config = dict(
    image_size=64,
    crop_scale_min=1,
    horizontal_flip=True,
    norm='batchnorm',
    kernel_size=3,
    widths=[192, 384, 768, 1536],
    residual_init='none',
    optimizer='cautious_adamw',
    beta1=0.85,
    beta2=0.99,
    eps=1e-06,
    l1_shrink=0.03,
    batch_size=256,
    epochs=11.1,
    weight_decay=0.07,
)
Rows from block 6 of a small multi-label image tagger, named by matrix and row number. Rows with one number belong to one channel. Each number is 50 + 12 x the weight over its row's rms, rounded and kept within 0 to 99. All counts start at 0.
After each channel's rows are labels from the 100 images, of 14848, where the channel reaches its highest value: "responds to" is what is common among them. Only what is clearly more common there than usual is listed. The data: photos with spoken descriptions (Open Images, Localized Narratives). In brackets: how many of the 100, against the usual share in percent.
# convs1: grouped (8 groups) 3x3 conv (model.blocks.6.convs.1.weight, 384x48x3x3, each kernel summed), inputs within the group 0-47
# convs2: expand pointwise conv (model.blocks.6.convs.2.weight, 768x384x1x1, transposed), outputs 0-45

convs1.320:40 50 52 51 35 50 49 50 58 47 35 48 42 27 47 58 25 50 51 51 50 56 22 60 49 53 47 56 50 39 44 58 31 50 47 33 33 30 33 26 40 50 43 50 85 55 44 41
convs2.320:58 51 57 51 36 11 52 50 55 60 51 21 53 58 51 52 81 46 51 50 29 50 12 50 40 61 67 32 55 60 53 48 49 52 62 65 45 55 66 65 50 54 50 50 50 49
responds to: text has "lights" (35 vs 7.4); text has "sitting" (33 vs 14.6); text has "table" (31 vs 12.4); text has "chairs" (29 vs 6.3)

convs1.153:76 20 50 50 44 50 51 49 50 50 36 10 48 52 49 50 53 50 49 53 51 50 52 51 50 28 49 50 56 50 50 11 49 16 50 49 40 44 50 50 50 51 49 39 52 50 52 48
convs2.153:50 43 57 57 78 28 49 50 56 57 55 49 68 41 67 44 46 52 38 43 59 50 45 51 42 45 49 49 17 62 45 49 53 46 56 47 47 55 47 45 48 51 52 37 02 52
responds to: text has "lights" (32 vs 7.4); text has "table" (30 vs 12.4)

convs1.292:59 49 50 49 48 50 50 40 49 53 33 49 51 59 48 52 20 50 57 34 50 43 33 33 53 39 51 49 50 53 38 65 51 50 53 45 17 05 31 48 47 50 39 50 37 50 63 40
convs2.292:55 52 59 50 33 05 51 51 50 69 55 33 56 51 53 50 69 44 51 49 45 50 20 50 41 51 53 26 47 54 80 40 54 52 46 51 46 54 60 55 50 54 50 46 50 52
responds to: text has "lights" (34 vs 7.4)

convs1.92:56 19 50 50 44 07 42 38 50 40 42 49 48 35 47 49 50 57 23 50 46 36 64 50 50 50 46 53 49 30 59 50 29 49 49 27 40 50 50 57 37 54 53 69 50 54 50 54
convs2.92:49 51 51 52 42 50 49 51 63 46 55 41 51 35 50 77 17 52 70 33 50 42 33 54 32 89 53 11 40 52 44 47 48 53 59 56 48 47 45 50 51 52 53 24 27 52
responds to: text has "table" (40 vs 12.4)

convs1.334:40 49 50 20 26 50 50 41 59 71 37 52 31 54 51 52 28 50 41 52 50 27 43 36 31 49 43 49 50 53 32 63 46 50 49 46 22 46 31 58 29 50 54 50 47 49 64 51
convs2.334:51 47 52 49 35 26 39 47 54 56 48 10 76 61 41 57 85 30 50 47 07 53 35 20 38 55 53 10 56 57 40 60 58 50 50 45 59 56 72 69 55 53 47 49 47 49
responds to: text has "lights" (29 vs 7.4)

convs1.124:59 56 50 47 45 49 37 46 51 49 25 53 29 58 50 50 38 50 47 52 37 19 37 50 59 52 23 50 25 50 51 50 53 50 50 48 70 58 53 36 47 38 24 48 50 82 50 50
convs2.124:54 65 64 00 50 54 56 59 62 52 62 80 70 45 46 52 50 57 38 47 50 59 54 68 45 41 52 31 60 63 49 52 53 46 32 54 58 45 66 53 28 25 54 44 55 49
responds to: text has "wall" (48 vs 19.7); text has "sitting" (34 vs 14.6); text has "man" (31 vs 11.7); text has "table" (31 vs 12.4)

convs1.16:50 79 51 42 50 50 50 50 51 50 50 53 53 50 51 40 50 49 50 47 50 99 42 50 51 55 50 47 51 54 50 57 50 44 50 45 63 50 90 45 50 50 59 50 49 43 42 78
convs2.16:49 51 52 50 20 50 55 51 49 48 76 52 57 51 44 53 49 50 52 57 13 49 25 50 50 42 50 60 70 52 59 56 50 49 51 56 44 44 49 61 48 66 51 50 51 50
responds to: text has "sky" (83 vs 24.5); text has "trees" (56 vs 27.2); text has "buildings" (36 vs 10.7); text has "road" (29 vs 8)

convs1.168:62 31 50 50 41 50 57 48 50 50 41 07 46 03 53 50 46 50 51 63 56 50 50 53 51 64 49 50 51 50 50 25 49 25 50 48 48 53 50 50 50 33 49 53 49 50 56 41
convs2.168:44 50 65 48 79 29 50 51 61 50 49 49 62 48 76 50 50 56 53 46 65 50 43 50 38 52 41 50 39 62 52 49 67 51 59 36 53 51 51 46 50 48 53 31 07 50
responds to: text has "lights" (31 vs 7.4)

convs1.59:53 66 50 50 49 42 70 57 50 28 56 61 34 43 50 52 50 56 89 50 48 50 48 50 50 50 26 51 64 62 55 50 38 77 54 71 32 50 50 38 33 50 50 25 50 49 50 51
convs2.59:52 53 50 56 43 55 42 66 51 52 62 38 58 45 52 99 52 73 51 44 72 49 38 46 31 96 51 43 58 22 48 50 72 49 50 58 44 39 58 49 54 38 55 19 44 48
responds to: text has "table" (47 vs 12.4); text has "sitting" (38 vs 14.6)

convs1.44:50 00 58 67 59 50 50 50 50 50 50 46 77 50 50 44 50 26 50 50 50 62 50 50 50 50 50 54 50 50 50 40 56 54 50 60 50 50 45 51 50 50 51 50 82 50 43 62
convs2.44:50 50 50 50 50 50 50 50 50 50 50 50 50 50 50 50 50 50 50 50 50 50 50 50 50 50 50 50 50 50 50 50 50 50 50 50 50 50 49 50 50 50 50 50 50 50
responds to: text has "sky" (77 vs 24.5); text has "trees" (70 vs 27.2); text has "building" (27 vs 8.4)

convs1.361:52 27 51 49 49 50 22 69 47 35 38 50 63 45 37 27 50 50 51 44 49 33 55 50 50 22 29 48 49 50 50 68 44 42 18 51 50 50 50 50 46 37 54 48 43 24 52 51
convs2.361:65 48 37 50 37 89 52 00 53 51 52 57 48 41 48 52 50 50 54 50 49 74 50 25 53 50 52 51 50 48 53 29 45 50 50 36 57 55 48 41 40 53 14 38 48 49
responds to: text has "lights" (31 vs 7.4)

convs1.53:46 38 50 50 70 68 42 46 50 48 50 38 51 25 50 44 50 22 55 50 50 44 62 50 50 50 48 50 57 33 77 50 40 61 36 89 28 50 50 55 57 49 50 73 50 60 50 50
convs2.53:49 41 45 37 55 59 50 62 50 45 38 62 49 50 66 70 35 58 99 09 52 51 52 70 44 49 52 18 32 51 54 47 31 52 58 47 50 53 49 46 54 47 55 92 18 50
responds to: text has "table" (52 vs 12.4); text has "sitting" (51 vs 14.6); text has "people" (51 vs 21.7); text has "wall" (40 vs 19.7)

convs1.306:22 51 49 61 35 50 50 62 71 48 24 52 53 36 49 53 57 50 51 69 50 56 13 57 55 68 35 49 50 42 55 57 46 50 48 54 31 60 66 41 37 50 48 50 75 53 56 52
convs2.306:59 52 50 41 21 22 49 50 47 79 53 41 57 53 54 50 73 50 48 50 48 50 40 50 40 58 60 32 55 50 72 50 41 50 84 52 43 60 64 55 48 52 65 55 49 50
responds to: text has "lights" (36 vs 7.4); text has "chairs" (28 vs 6.3)

convs1.75:45 56 50 50 49 62 78 43 50 44 60 39 29 71 51 46 50 62 51 50 53 63 36 50 50 50 17 50 39 36 44 50 35 27 51 19 70 50 50 34 51 51 50 31 50 56 50 49
convs2.75:52 28 55 50 55 30 53 53 46 58 50 69 29 71 53 50 48 33 76 51 48 50 28 52 54 49 50 47 78 30 55 53 53 33 50 48 45 50 88 64 20 48 67 46 51 75
responds to: text has "table" (41 vs 12.4)

convs1.160:51 34 50 50 46 50 46 47 50 50 61 96 46 57 44 50 46 50 50 16 42 50 49 49 50 45 45 50 60 50 50 72 47 77 50 55 46 60 50 50 50 85 43 55 52 50 46 36
convs2.160:33 52 47 54 35 51 47 49 28 58 16 43 68 51 34 46 51 52 47 60 40 41 50 50 65 29 47 53 54 56 53 58 67 60 28 50 38 61 68 75 50 63 54 52 39 64
responds to: text has "wall" (45 vs 19.7); text has "lights" (32 vs 7.4)

convs1.9:38 62 35 39 56 50 51 50 41 62 71 34 56 39 54 43 50 46 44 52 51 37 55 19 18 25 49 37 41 55 50 32 61 40 42 42 53 50 40 32 50 32 51 50 45 30 43 44
convs2.9:51 48 54 38 56 54 50 49 46 51 57 48 53 35 40 58 52 44 51 52 48 47 50 49 46 37 42 46 71 31 51 08 54 45 48 53 53 40 48 53 43 48 44 48 49 56
responds to: text has "sky" (75 vs 24.5); text has "trees" (57 vs 27.2); text has "building" (40 vs 8.4); text has "buildings" (35 vs 10.7)

convs1.19:53 82 52 37 50 50 50 50 50 50 50 40 49 51 51 39 50 48 50 55 50 77 48 50 50 52 50 41 51 52 50 47 42 62 47 61 48 50 79 46 50 50 42 50 96 38 22 69
convs2.19:44 50 48 52 46 50 45 33 63 49 54 53 49 50 54 46 57 63 50 50 46 45 41 63 50 48 50 51 64 53 49 50 49 51 50 23 50 50 51 48 40 56 50 60 62 50
responds to: text has "sky" (86 vs 24.5); text has "trees" (72 vs 27.2); text has "buildings" (30 vs 10.7); text has "road" (28 vs 8)

convs1.169:50 47 50 50 44 50 69 43 50 50 55 39 57 52 67 50 93 50 50 53 61 50 64 50 50 12 50 52 50 50 50 51 91 34 50 59 46 50 50 50 50 54 53 51 67 50 50 49
convs2.169:58 50 50 49 52 68 49 85 38 52 60 51 59 52 55 47 50 41 53 51 24 49 35 37 50 48 52 58 39 47 50 55 52 59 53 41 47 46 48 59 48 52 52 36 65 52
responds to: text has "grass" (36 vs 9.8)

convs1.38:49 36 32 38 50 50 46 50 48 49 51 42 49 43 40 32 50 36 51 25 46 09 45 25 36 38 50 47 43 48 50 49 39 36 47 44 53 50 26 54 50 42 38 50 27 53 54 30
convs2.38:49 56 50 51 47 45 55 50 50 65 49 44 46 32 46 77 52 46 65 70 69 29 48 59 48 51 48 60 52 31 67 53 37 49 48 52 47 09 51 43 22 41 55 50 28 56
responds to: text has "sky" (68 vs 24.5); text has "trees" (58 vs 27.2); text has "buildings" (28 vs 10.7)

convs1.20:49 00 64 36 55 50 50 50 44 50 50 46 53 46 40 14 50 48 50 49 50 53 48 54 52 62 50 51 51 47 50 41 63 43 50 48 55 50 43 37 50 50 58 50 74 54 43 54
convs2.20:52 48 45 03 59 54 46 36 44 99 51 44 54 53 46 51 56 50 55 52 55 49 48 47 53 50 71 48 50 48 55 48 64 49 46 66 57 38 50 48 54 51 52 49 43 51
responds to: text has "sky" (66 vs 24.5); text has "buildings" (30 vs 10.7)

convs1.180:46 57 50 50 81 50 26 56 50 50 88 57 39 47 32 50 37 50 65 43 29 50 27 30 50 48 47 45 44 50 50 62 35 46 50 39 64 52 50 50 50 56 68 55 37 50 56 63
convs2.180:57 31 47 52 52 45 63 52 51 80 60 50 54 49 49 57 53 51 41 50 66 49 24 51 47 49 47 51 45 55 42 50 41 50 47 53 14 50 53 50 53 53 55 41 48 49
responds to: text has "plants" (34 vs 10.2); text has "grass" (33 vs 9.8)

convs1.33:53 45 23 46 49 50 51 50 50 47 34 39 40 76 55 30 50 66 54 51 49 58 35 26 61 35 50 73 49 49 50 37 41 59 51 35 70 50 51 35 50 50 24 50 44 72 62 52
convs2.33:26 50 39 79 33 43 52 49 54 53 09 54 20 55 49 43 51 53 39 61 40 54 50 51 34 31 59 37 87 49 38 64 50 41 45 53 53 51 62 51 36 50 39 53 47 50
responds to: text has "sky" (57 vs 24.5)

convs1.106:48 62 50 41 17 47 52 41 50 30 32 51 47 56 50 49 28 50 52 49 20 32 44 50 70 49 35 50 30 50 23 50 42 37 50 33 49 44 49 31 56 38 52 50 59 56 50 50
convs2.106:48 60 69 45 50 56 59 51 33 45 48 81 45 49 48 50 51 52 67 56 46 45 52 47 50 51 49 48 41 48 31 56 49 66 03 31 56 49 56 53 56 42 59 42 69 54
responds to: text has "wall" (41 vs 19.7); text has "man" (35 vs 11.7); text has "woman" (27 vs 9.3); text has "front" (27 vs 10.9)

convs1.69:50 42 50 50 51 37 22 25 50 23 52 44 45 28 50 50 50 37 44 50 49 49 31 50 50 50 59 50 62 33 57 50 19 33 27 44 46 50 50 30 27 51 50 48 50 38 50 51
convs2.69:42 52 44 62 47 20 50 50 53 45 51 34 77 31 34 67 15 44 50 40 40 45 39 52 42 73 51 19 39 51 43 47 44 52 52 52 47 41 44 65 49 68 53 22 33 45
responds to: text has "table" (35 vs 12.4)

convs1.173:36 60 50 50 20 50 73 35 50 50 33 52 39 55 44 50 33 50 39 48 25 50 36 58 50 50 64 51 54 50 50 40 27 33 50 65 49 83 50 50 51 46 43 64 37 50 50 34
convs2.173:49 48 45 51 53 72 48 49 54 53 50 65 39 73 55 49 59 52 31 57 53 31 49 51 49 49 50 47 49 49 58 41 47 49 76 44 51 47 50 65 42 51 50 49 28 54
responds to: text has "grass" (33 vs 9.8)

convs1.374:53 34 63 58 44 50 50 40 48 86 63 50 16 56 42 40 49 25 58 68 48 32 47 50 50 34 65 50 51 50 50 44 52 64 75 50 50 50 50 50 49 56 62 58 66 39 59 50
convs2.374:51 48 53 51 38 53 59 83 51 52 51 47 64 53 49 38 11 54 44 52 41 53 56 50 45 59 30 49 54 51 49 50 50 00 36 48 47 51 38 46 51 75 50 55 41 42
responds to: text has "plants" (27 vs 10.2)

convs1.144:61 32 50 50 32 50 50 50 50 50 31 18 51 41 48 50 50 50 49 53 50 50 51 55 50 23 44 50 54 50 50 08 52 17 50 51 47 43 50 50 50 22 50 51 51 50 49 41
convs2.144:44 31 54 54 48 32 42 48 56 50 50 49 58 47 88 48 51 55 49 51 48 56 46 48 31 51 41 50 44 65 52 49 57 51 58 46 55 51 50 30 55 42 50 27 50 59
responds to: text has "wall" (42 vs 19.7); text has "sitting" (40 vs 14.6); text has "lights" (34 vs 7.4); text has "chairs" (31 vs 6.3)