python train.py --model="multi-label image tagger" --image_size=64 --kernel_size=3 --lr_schedule="linear" --weight_decay=0.07
Rows from block 5 of a small multi-label image tagger, named by matrix and row number. Rows with one number belong to one channel. Each number is 128 + 24 x the weight over its row's rms, rounded and kept within 0 to 255. All counts start at 0. Numbers have three digits each.
After each channel's rows are labels from the 100 images, of 14848, where the channel reaches its highest value: "responds to" is what is common among them. Only what is clearly more common there than usual is listed. The data: photos with spoken descriptions (Open Images, Localized Narratives). In brackets: how many of the 100, against the usual share in percent.
# convs1: grouped (8 groups) 3x3 conv (model.blocks.5.convs.1.weight, 384x48x3x3, each kernel summed), inputs within the group 0-47
# convs2: expand pointwise conv (model.blocks.5.convs.2.weight, 768x384x1x1, transposed), outputs 0-109

convs1.38:128120141118082128114120112141120134101096114128128118105114129090125128119071128087117073128133130119107111099124120096072123092131128095108071
convs2.38:117171133129150125130106123135189114118150121170132112133150138127134128131134114191131095126131127126129128129129140111119126137193103123129162128139132109094129130130145126132127125063102128128157136117117143129132118126139216191126190104106136113130126126115128131228156130133127113125131119120115129128124122127133123129127129
responds to: text has "sky" (85 vs 24.5); text has "trees" (68 vs 27.2); text has "buildings" (31 vs 10.7)

convs1.134:101089123128082135129136146125137113128109152128194159129164184128110121162154128121166099128131134117105124114127104130139119113145133061135150
convs2.134:125090128137131171128125094133117128137126128085092220132128129128217130217116129146133121130153092129128130132106161079141133127124148155131168116133099151127138113135170126129121198168145128129126132100123113127130118131129110127126133144127153114128131124132140125114133125129133145134142105131111128128124157133122130127114143
responds to: text has "wall" (40 vs 19.7); text has "sitting" (38 vs 14.6)

convs1.123:129139129122128131126126130194238127128133126120122124203139148128152165126143128127128132128123129151137132127139131127117130139125122123165131
convs2.123:152142129132122146120128105125134133122121104126125166134117152128129127171125125139128135128130127123133128124136145122112136129115255125145081130131131181121131121127085135134139140131129128110139116126100153127141058126130118106146133160139180147135128171087133127093149129151133166135094122138125122126145118138116115124127136
responds to: text has "wall" (40 vs 19.7)

convs1.375:150163130128157128141128127132134123132130163158131187128126241133128128118121128130128126136166136135134128137128128128143128133137191128135143
convs2.375:147127121128139109133135121100133164130122107125142128135127100119110100136139127110127130128084136143130127142147148135129128109131072106109103135116128036137129115114129128127127132111124128123109123138124127129128167177127129133111121195133116136135149130112128132093086131122138141133144129128129131128134089124122124131128129
responds to: text has "flowers" (49 vs 3.3); text has "plants" (26 vs 10.2)

convs1.321:119170138137127145132186138115127148128128099126121080128121126150113141138088117132128143119138150147142122209205127130127100147128126135142128
convs2.321:129128098142132124129125120127135135109126149100130111117129105129107033073145136128133145170122142105122131166120113107124128116131125127128135138104107087090140129186098130076117121124077128126128134126125128099133142125085123126132132125130098127133162110131112133115129125124125110165133130128139085128144155127131143096149129
responds to: text has "people" (53 vs 21.7); text has "sitting" (35 vs 14.6)

convs1.310:102139126178129122097097152119131127128128113158064099128112124109123076106111144135130148101136114149145059096113094125110102143128128105140128
convs2.310:131135135081134127143129137128132123121127114153132197110042140109128216127132129125106122186131116103128133116152134126154188125147115123117125132101143113116127119128107141145126108122132128108153128132115122122163103115120135111098128119077121129123129130038125112142175134149124126207123167139123074126131083127132117136128127
responds to: text has "table" (30 vs 12.4)

convs1.224:117112137146134125153109139131137119128126141138158140128128211149128124135130129141117173187154141118202137174128104129144125119121128155158128
convs2.224:195105113125152104131141110163153168085123233129125136158111158128148102110133126142118097114125137134123255122120138123124130129102128140163130122135182110124142121098132132155127128213127130131171122122126113116127144135130052152142128130120161137125121110128042124130124129128138125134125123130121097128129144109115132144126119
responds to: text has "people" (47 vs 21.7); text has "sitting" (40 vs 14.6); text has "lights" (32 vs 7.4); text has "chairs" (30 vs 6.3)

convs1.215:125126120112135125121116109060121147128117148148073130127115132122128148173145100145137178131123120104068133087128153185110132121141133141100128
convs2.215:128126145144125162179060083102105141129066128120102128112085129127148095095136131093121129140125157139118159080123127101130204144120141122144120129127098118108129115092103134115098125143120128123165124196110136185126137082128122157133126129129127139127103123131125127108135174082198123062133055128121048125131128126101158130131161
responds to: text has "sky" (64 vs 24.5); text has "trees" (60 vs 27.2); text has "plants" (27 vs 10.2); text has "grass" (26 vs 9.8)

convs1.115:135127123156140124126121174140175132128127131135133132146151226128107117122193128133156141128126133138123143131181139125121145147119126112157149
convs2.115:131121128149156193126163060098124127123128134111115134130128127135141150145122131087073118130147123124167127141142138055126136128095131138126079117129130190127142114120125127128126130128128128127153089139129132121133134235129120135141135143127136131121141112129132130132219123139129133122095128132121131128129178111116128126138136
responds to: text has "table" (32 vs 12.4)

convs1.269:123144128147136131122139134128148155128127131124116183135151128116146128193163156128140090158120088172170161139149097134137129128123170129175153
convs2.269:130082129129131123080163128143125168131150125107126136130122138129150115107137022097136103018128131120137129144127176125120119130132143142133130125129127126128114105090129117138122153114129128135133121127114114129130134175129113128087255111105126083137099124094127131122128101136144137099140136124116166127128131153016132129143088
responds to: text has "trees" (56 vs 27.2); text has "road" (29 vs 8)

convs1.135:136128150208127126139130178151107113128130144142115155139148146128121138139160128111145108128134108132118117117128118129135157107139115227114131
convs2.135:107135129125253126117132130132124127128144133119128129128142064129128118134133133096134126133122123164126129126058134062140138127141070130122128155124130138130129129113123128127128159128135128100185126136135119129128119119133136148133120136124113068127124128137128130165177139118129128115130137129127073128130124130086136101124138
responds to: text has "table" (29 vs 12.4)

convs1.99:134127140103192138136129136128125120128158138175122140134154121128141127140129128151138152128128165132151236152117122128168151133145136129131124
convs2.99:105127128140131134128125131132126137129118125130115149129128131141198136129142094129124121091117119049130114127133119130078122128129131127122128130127134128113133110166128131131123134125127128158164097133126068125112123179122143130149160059114130129138134133109131120131152138112114125126148124122175106128120139136122132126101136
responds to: text has "grass" (25 vs 9.8)

convs1.158:114120140139128129143126109123120097109060130095128128075124135128068109060131122118163124135121131132121132126128121145093128111125064123128111
convs2.158:116133108122114055109122110092128130125135127130087126128124123129136014131130128112128130133115129134128113118112126126135124140149091085125088125132122071111128122126112128129124108126127127128125118107119129125114119121255150128126128127124130105122119129119120067128140124118130150128135125128130133128159130127129125133135136
responds to: text has "flowers" (28 vs 3.3)

convs1.153:118123107205128141116149128124121159141122111140128128151123121128135120149143124147167150163106174134176122124118091173139128135178150153128165
convs2.153:129179077105125131106129048065130101086125050122126130133128111129185132116117030144129124126143102119058132132096129101138114111114127128140133111131082127138126132120122132089090128099121128128128109120114109099125103128107125081026130122111059129122114101132134091105113133136131165154109130116073137128107128127123125128127129
responds to: text has "table" (30 vs 12.4)

convs1.39:128126116122130130121148171118131146128104150129128113135224128126133128131125128124113178193199129131121162129133126111129109136126128112137127
convs2.39:070114130134121124124102129130104087127136075148125187123129151122151106126144117127114011128122114131129131128149117138053119117127073111131140129137129125115130160043126126123111127137128128143139125118120109119122130121141128148141130120110131128124124132106129104135190125128076094111153116083138138128110130134000131070088137
responds to: text has "grass" (41 vs 9.8)

convs1.347:158143115128125128130128121125131134110129165130111175128125255144128129131126128138128122122154114126122128133128134120123130151132111125124130
convs2.347:130106128083120133131127127100119144129099120141132100173120119115112129127120107114112135116137123106128118137131130103108128124128102029125110040123127126114175095115115119125126139100128128129120122120124127126142120110121136128095111189139139137132101138121129109134044121145129122112128131118134109128125089127105130131114134
responds to: text has "flowers" (31 vs 3.3)

convs1.13:128128128128205128128128128128128128130128128128128128166128128128244128128123128088179128128128128128140128128171128126128128128128128130128153
convs2.13:128128129087130128128131123129110119128128128128128127128128128128129128128128128128128128128128128128128128128128125128126128128128128128128128129128109125127129128130128128128128127127128128128129128129128128128128130134128127128126130128128126128127127128128128128128138128127128128128128128128128129128128128130130129128128128
responds to: text has "sky" (88 vs 24.5); text has "trees" (65 vs 27.2); text has "buildings" (27 vs 10.7)

convs1.361:133141135128131128160128139129111114124124138184127140128125205137128132137129128129128135174136122146157128131128129118198125128181127134121199
convs2.361:079130128134123111102134076085147036115129092093125126140124000128124128127131043134103140128131100126124126129109142127122115115128116093126130126126122057132105099128107124127150077132125140132144127118131099115128133126131128143095129127117127144113025127126127094127153129127129128127130125130158128127129127124101144123146129
responds to: text has "trees" (75 vs 27.2); text has "sky" (64 vs 24.5); text has "plants" (42 vs 10.2); text has "grass" (31 vs 9.8)

convs1.16:130139175116130122162120126143185138134146121190130124124127129142132128130130131126198094147149148140138123154121133123117120103130128190120182
convs2.16:129137122131097243099204083127126123129126094146085187133127127019165118126131135114089096090127129125129097140126125093125157125134108102129107128135093059124113129143128126134095129130139127077128141068122128126127129146126053089043135132129129165130100113153129132124120126122090128128152129127129121128073130128129101132127115
responds to: text has "people" (51 vs 21.7); text has "sitting" (37 vs 14.6)

convs1.152:055120116100128090127124109130124149141170123098128128114126117128136084114124147138074118126148157121149096110130186102108128086148124138128109
convs2.152:125180133129076132128111129127128090115126152100108160050133137132118133078132130125102126132129081094133194152133133145122127120126146140132086133130138121131203103104126124142121106114127128129111128156136126114136140087119149117151125144136127136132149130146134139137123123141119142095151134125102143128136141168121157131165121
responds to: text has "wall" (40 vs 19.7); text has "woman" (25 vs 9.3)

convs1.120:146132141132129127145120138114198120128127109140111120146136186130099136102196128103121143128127137151135103091121136144124094157123127183148092
convs2.120:106100129124126166127128127116129127144127122119128139140158133134163126128107130059101102113125119136130020093133160112126140128107155114136086127121110132127127127096048128143135103126126128019122130134123140128161129122132088139133122144100205126114128108133128116127133129127128128117122125111112046128127117130115119141132130
responds to: text has "table" (36 vs 12.4)

convs1.309:135136141127128190146129131195133112128128141118173154128127143136134132089108119138129117125069140092100068136131115138125105100128128084132128
convs2.309:143125133142126143126158136151168131147124136146106217129131140128117132112105143121118142127125126118129123129120062147115130131140248136110100143119129137123129137122118127130127170092137128128112131117125163149124145072127123134129130128117123103129133127124133128147128124049130128131110072128168143128132119128103126126126147
responds to: text has "wall" (47 vs 19.7); text has "table" (30 vs 12.4)

convs1.341:114127159127125128137128132188104135131129131162181126128115129137128137131126128130128162142120127223178128115128127149141179096141125133140136
convs2.341:081129127129138128105136120131121110126114120131122133065129000125138126120133130125129128132114082128118158123125128129126116131128118121151129120125130061125084125102100115173128043169107129132129124126121074130129129133121143150136135129121128135012128127146126131136129130105130126155127122129137152128129123117083134092179114
responds to: text has "trees" (92 vs 27.2); text has "sky" (64 vs 24.5); text has "plants" (33 vs 10.2); text has "grass" (30 vs 9.8)

convs1.21:128138123134089128123124110144117140075127112102128143091132129139091128124133128138084120121108143123118145129107132142126131241130128134121087
convs2.21:124091127107134128114188111133142097128134128098127123128085108127124148144116126124124128136154132099139129114137126139091126131113145129108101133127141161128128125056131120133139091155127128122127127129101137116118133203133132121104127114134141133133121127045119124098127127085129127121130087117123141128130131130120152127128128
responds to: text has "table" (40 vs 12.4)

convs1.133:134130096139132098129132127139109131130081120098097127154109130127085152119133128105108131128164105151063058126139133133114151137118150147179151
convs2.133:133140149134140128121131134133169102128127133129074140128169132106124115145131132114110127163127131222135091109136111141137120157116136135166147179116116116143197131128136136119129181124129131118129090131108122135135115128123141117129159112169111131108118154149120124060120117135151128133158160119136119129125118116153175133128121
responds to: text has "wall" (49 vs 19.7)

convs1.105:136149133123128119083131132137142111126160123105095132139132059128126139124081128122126122128136127114107127135107120121063159129124049168135127
convs2.105:130191139083130102126141128133131125111128139088135121130102132123092145167129086132133159118100122069137132164118141124131113125144128129128124135145117126124134112130125132129116147138124129123131128113124163115117149124143115143091129125140137111126125101127124126105133085122133164130122131143160122131140171111098109120119128
responds to: text has "wall" (44 vs 19.7); text has "table" (31 vs 12.4)

convs1.350:127134100128143128155128128126130130134130134134094130128127255137128131127125128131128131132114127126129128136128128136134123141153127129129149
convs2.350:153129128135128126133125146075120116128128122110138093137129102128104183131136131124138132134121132115121129132131156058144135090139098130090128172128125090124128132089124126130119127130130128125127126112127114118136118119128118124119188142132135102131127132140126121096117139129142127145129124130116118128132127130122115119119150
responds to: text has "flowers" (41 vs 3.3); text has "plants" (34 vs 10.2)

convs1.155:094126132145128132156124110130129111123086127067129128087120144128075125082134120111187124143100142131121138127130108158093128125127064140128109
convs2.155:107133115126110067110127127108135130124151127130082126127127124133137022129138130121127130133125130145128106119109125123139118132151070077127098124125125017114129122124108129130120105131117127128127121115115132118115126123255133126121125128125129095122116136124127075136144125110131141128130126128130132128159128127139130128136131
responds to: text has "flowers" (33 vs 3.3)

convs1.325:140155113145128085143132101098128128128128114110137112128133172125129150122112141165129227135110108083127109119098133181121130149128128144123128
convs2.325:096129122125213095137135127126122123136129172140122150130126128133128186126124127194172176128126123108128120122153063136072133127109152138122126139127135133098128135126128121129128053113132128120183229130100107148128122137094115130127198120161188119092110131128129130124135182130131126149122113126127128128073113131094126115094073
responds to: text has "wall" (52 vs 19.7)

convs1.64:119138114130131100128129132140139128128075117160144125128101080133115039160172135103128128128128117128145128116132127122138081097141133134080101
convs2.64:098129125129150139124134137142144032127127100137069051102128127094106127110125126116115070123000126104128130130139123124161129128129135132121128123121132112152144141060124130173147177114018128165132111154111084127133153111059149081153163119128102127089120145125120130131138131105136120128106132053130125128078127125140132125127128
responds to: text has "trees" (90 vs 27.2); text has "sky" (71 vs 24.5); text has "grass" (27 vs 9.8)

convs1.366:136122106128147127137128122068117102132130068136095117128088101124128126105142128082128116158121162056125128142128120106140079126125151126157128
convs2.366:124122128130116128111074132107161114118126122125101097157129132140127110119128155047145101151115125130119114123113114022131124125126125123135117107134213097136210128127114131155138126163116129133115077170133126129126126036125135112126134127141135082127153072112127135160139127114133113122127117125131119128177137145120132112000115
responds to: text has "trees" (86 vs 27.2); text has "sky" (75 vs 24.5); text has "plants" (32 vs 10.2)

convs1.280:129156151112103139077103083128132112128125083107132124125159128110114128106090100128118101087094119126127119095084139097086146129092138111117093
convs2.280:123127127128153103051061143146125148127150126131130134130116133132175121147129103122127132125129122128126113147152137121135104127129132168125138129120092134125061128100141131122134123111184128128139125135117127174145147025129125130127127127121132031154074122004126112121128125149150131125126152135124148113122130130116127128140117
responds to: text has "trees" (59 vs 27.2)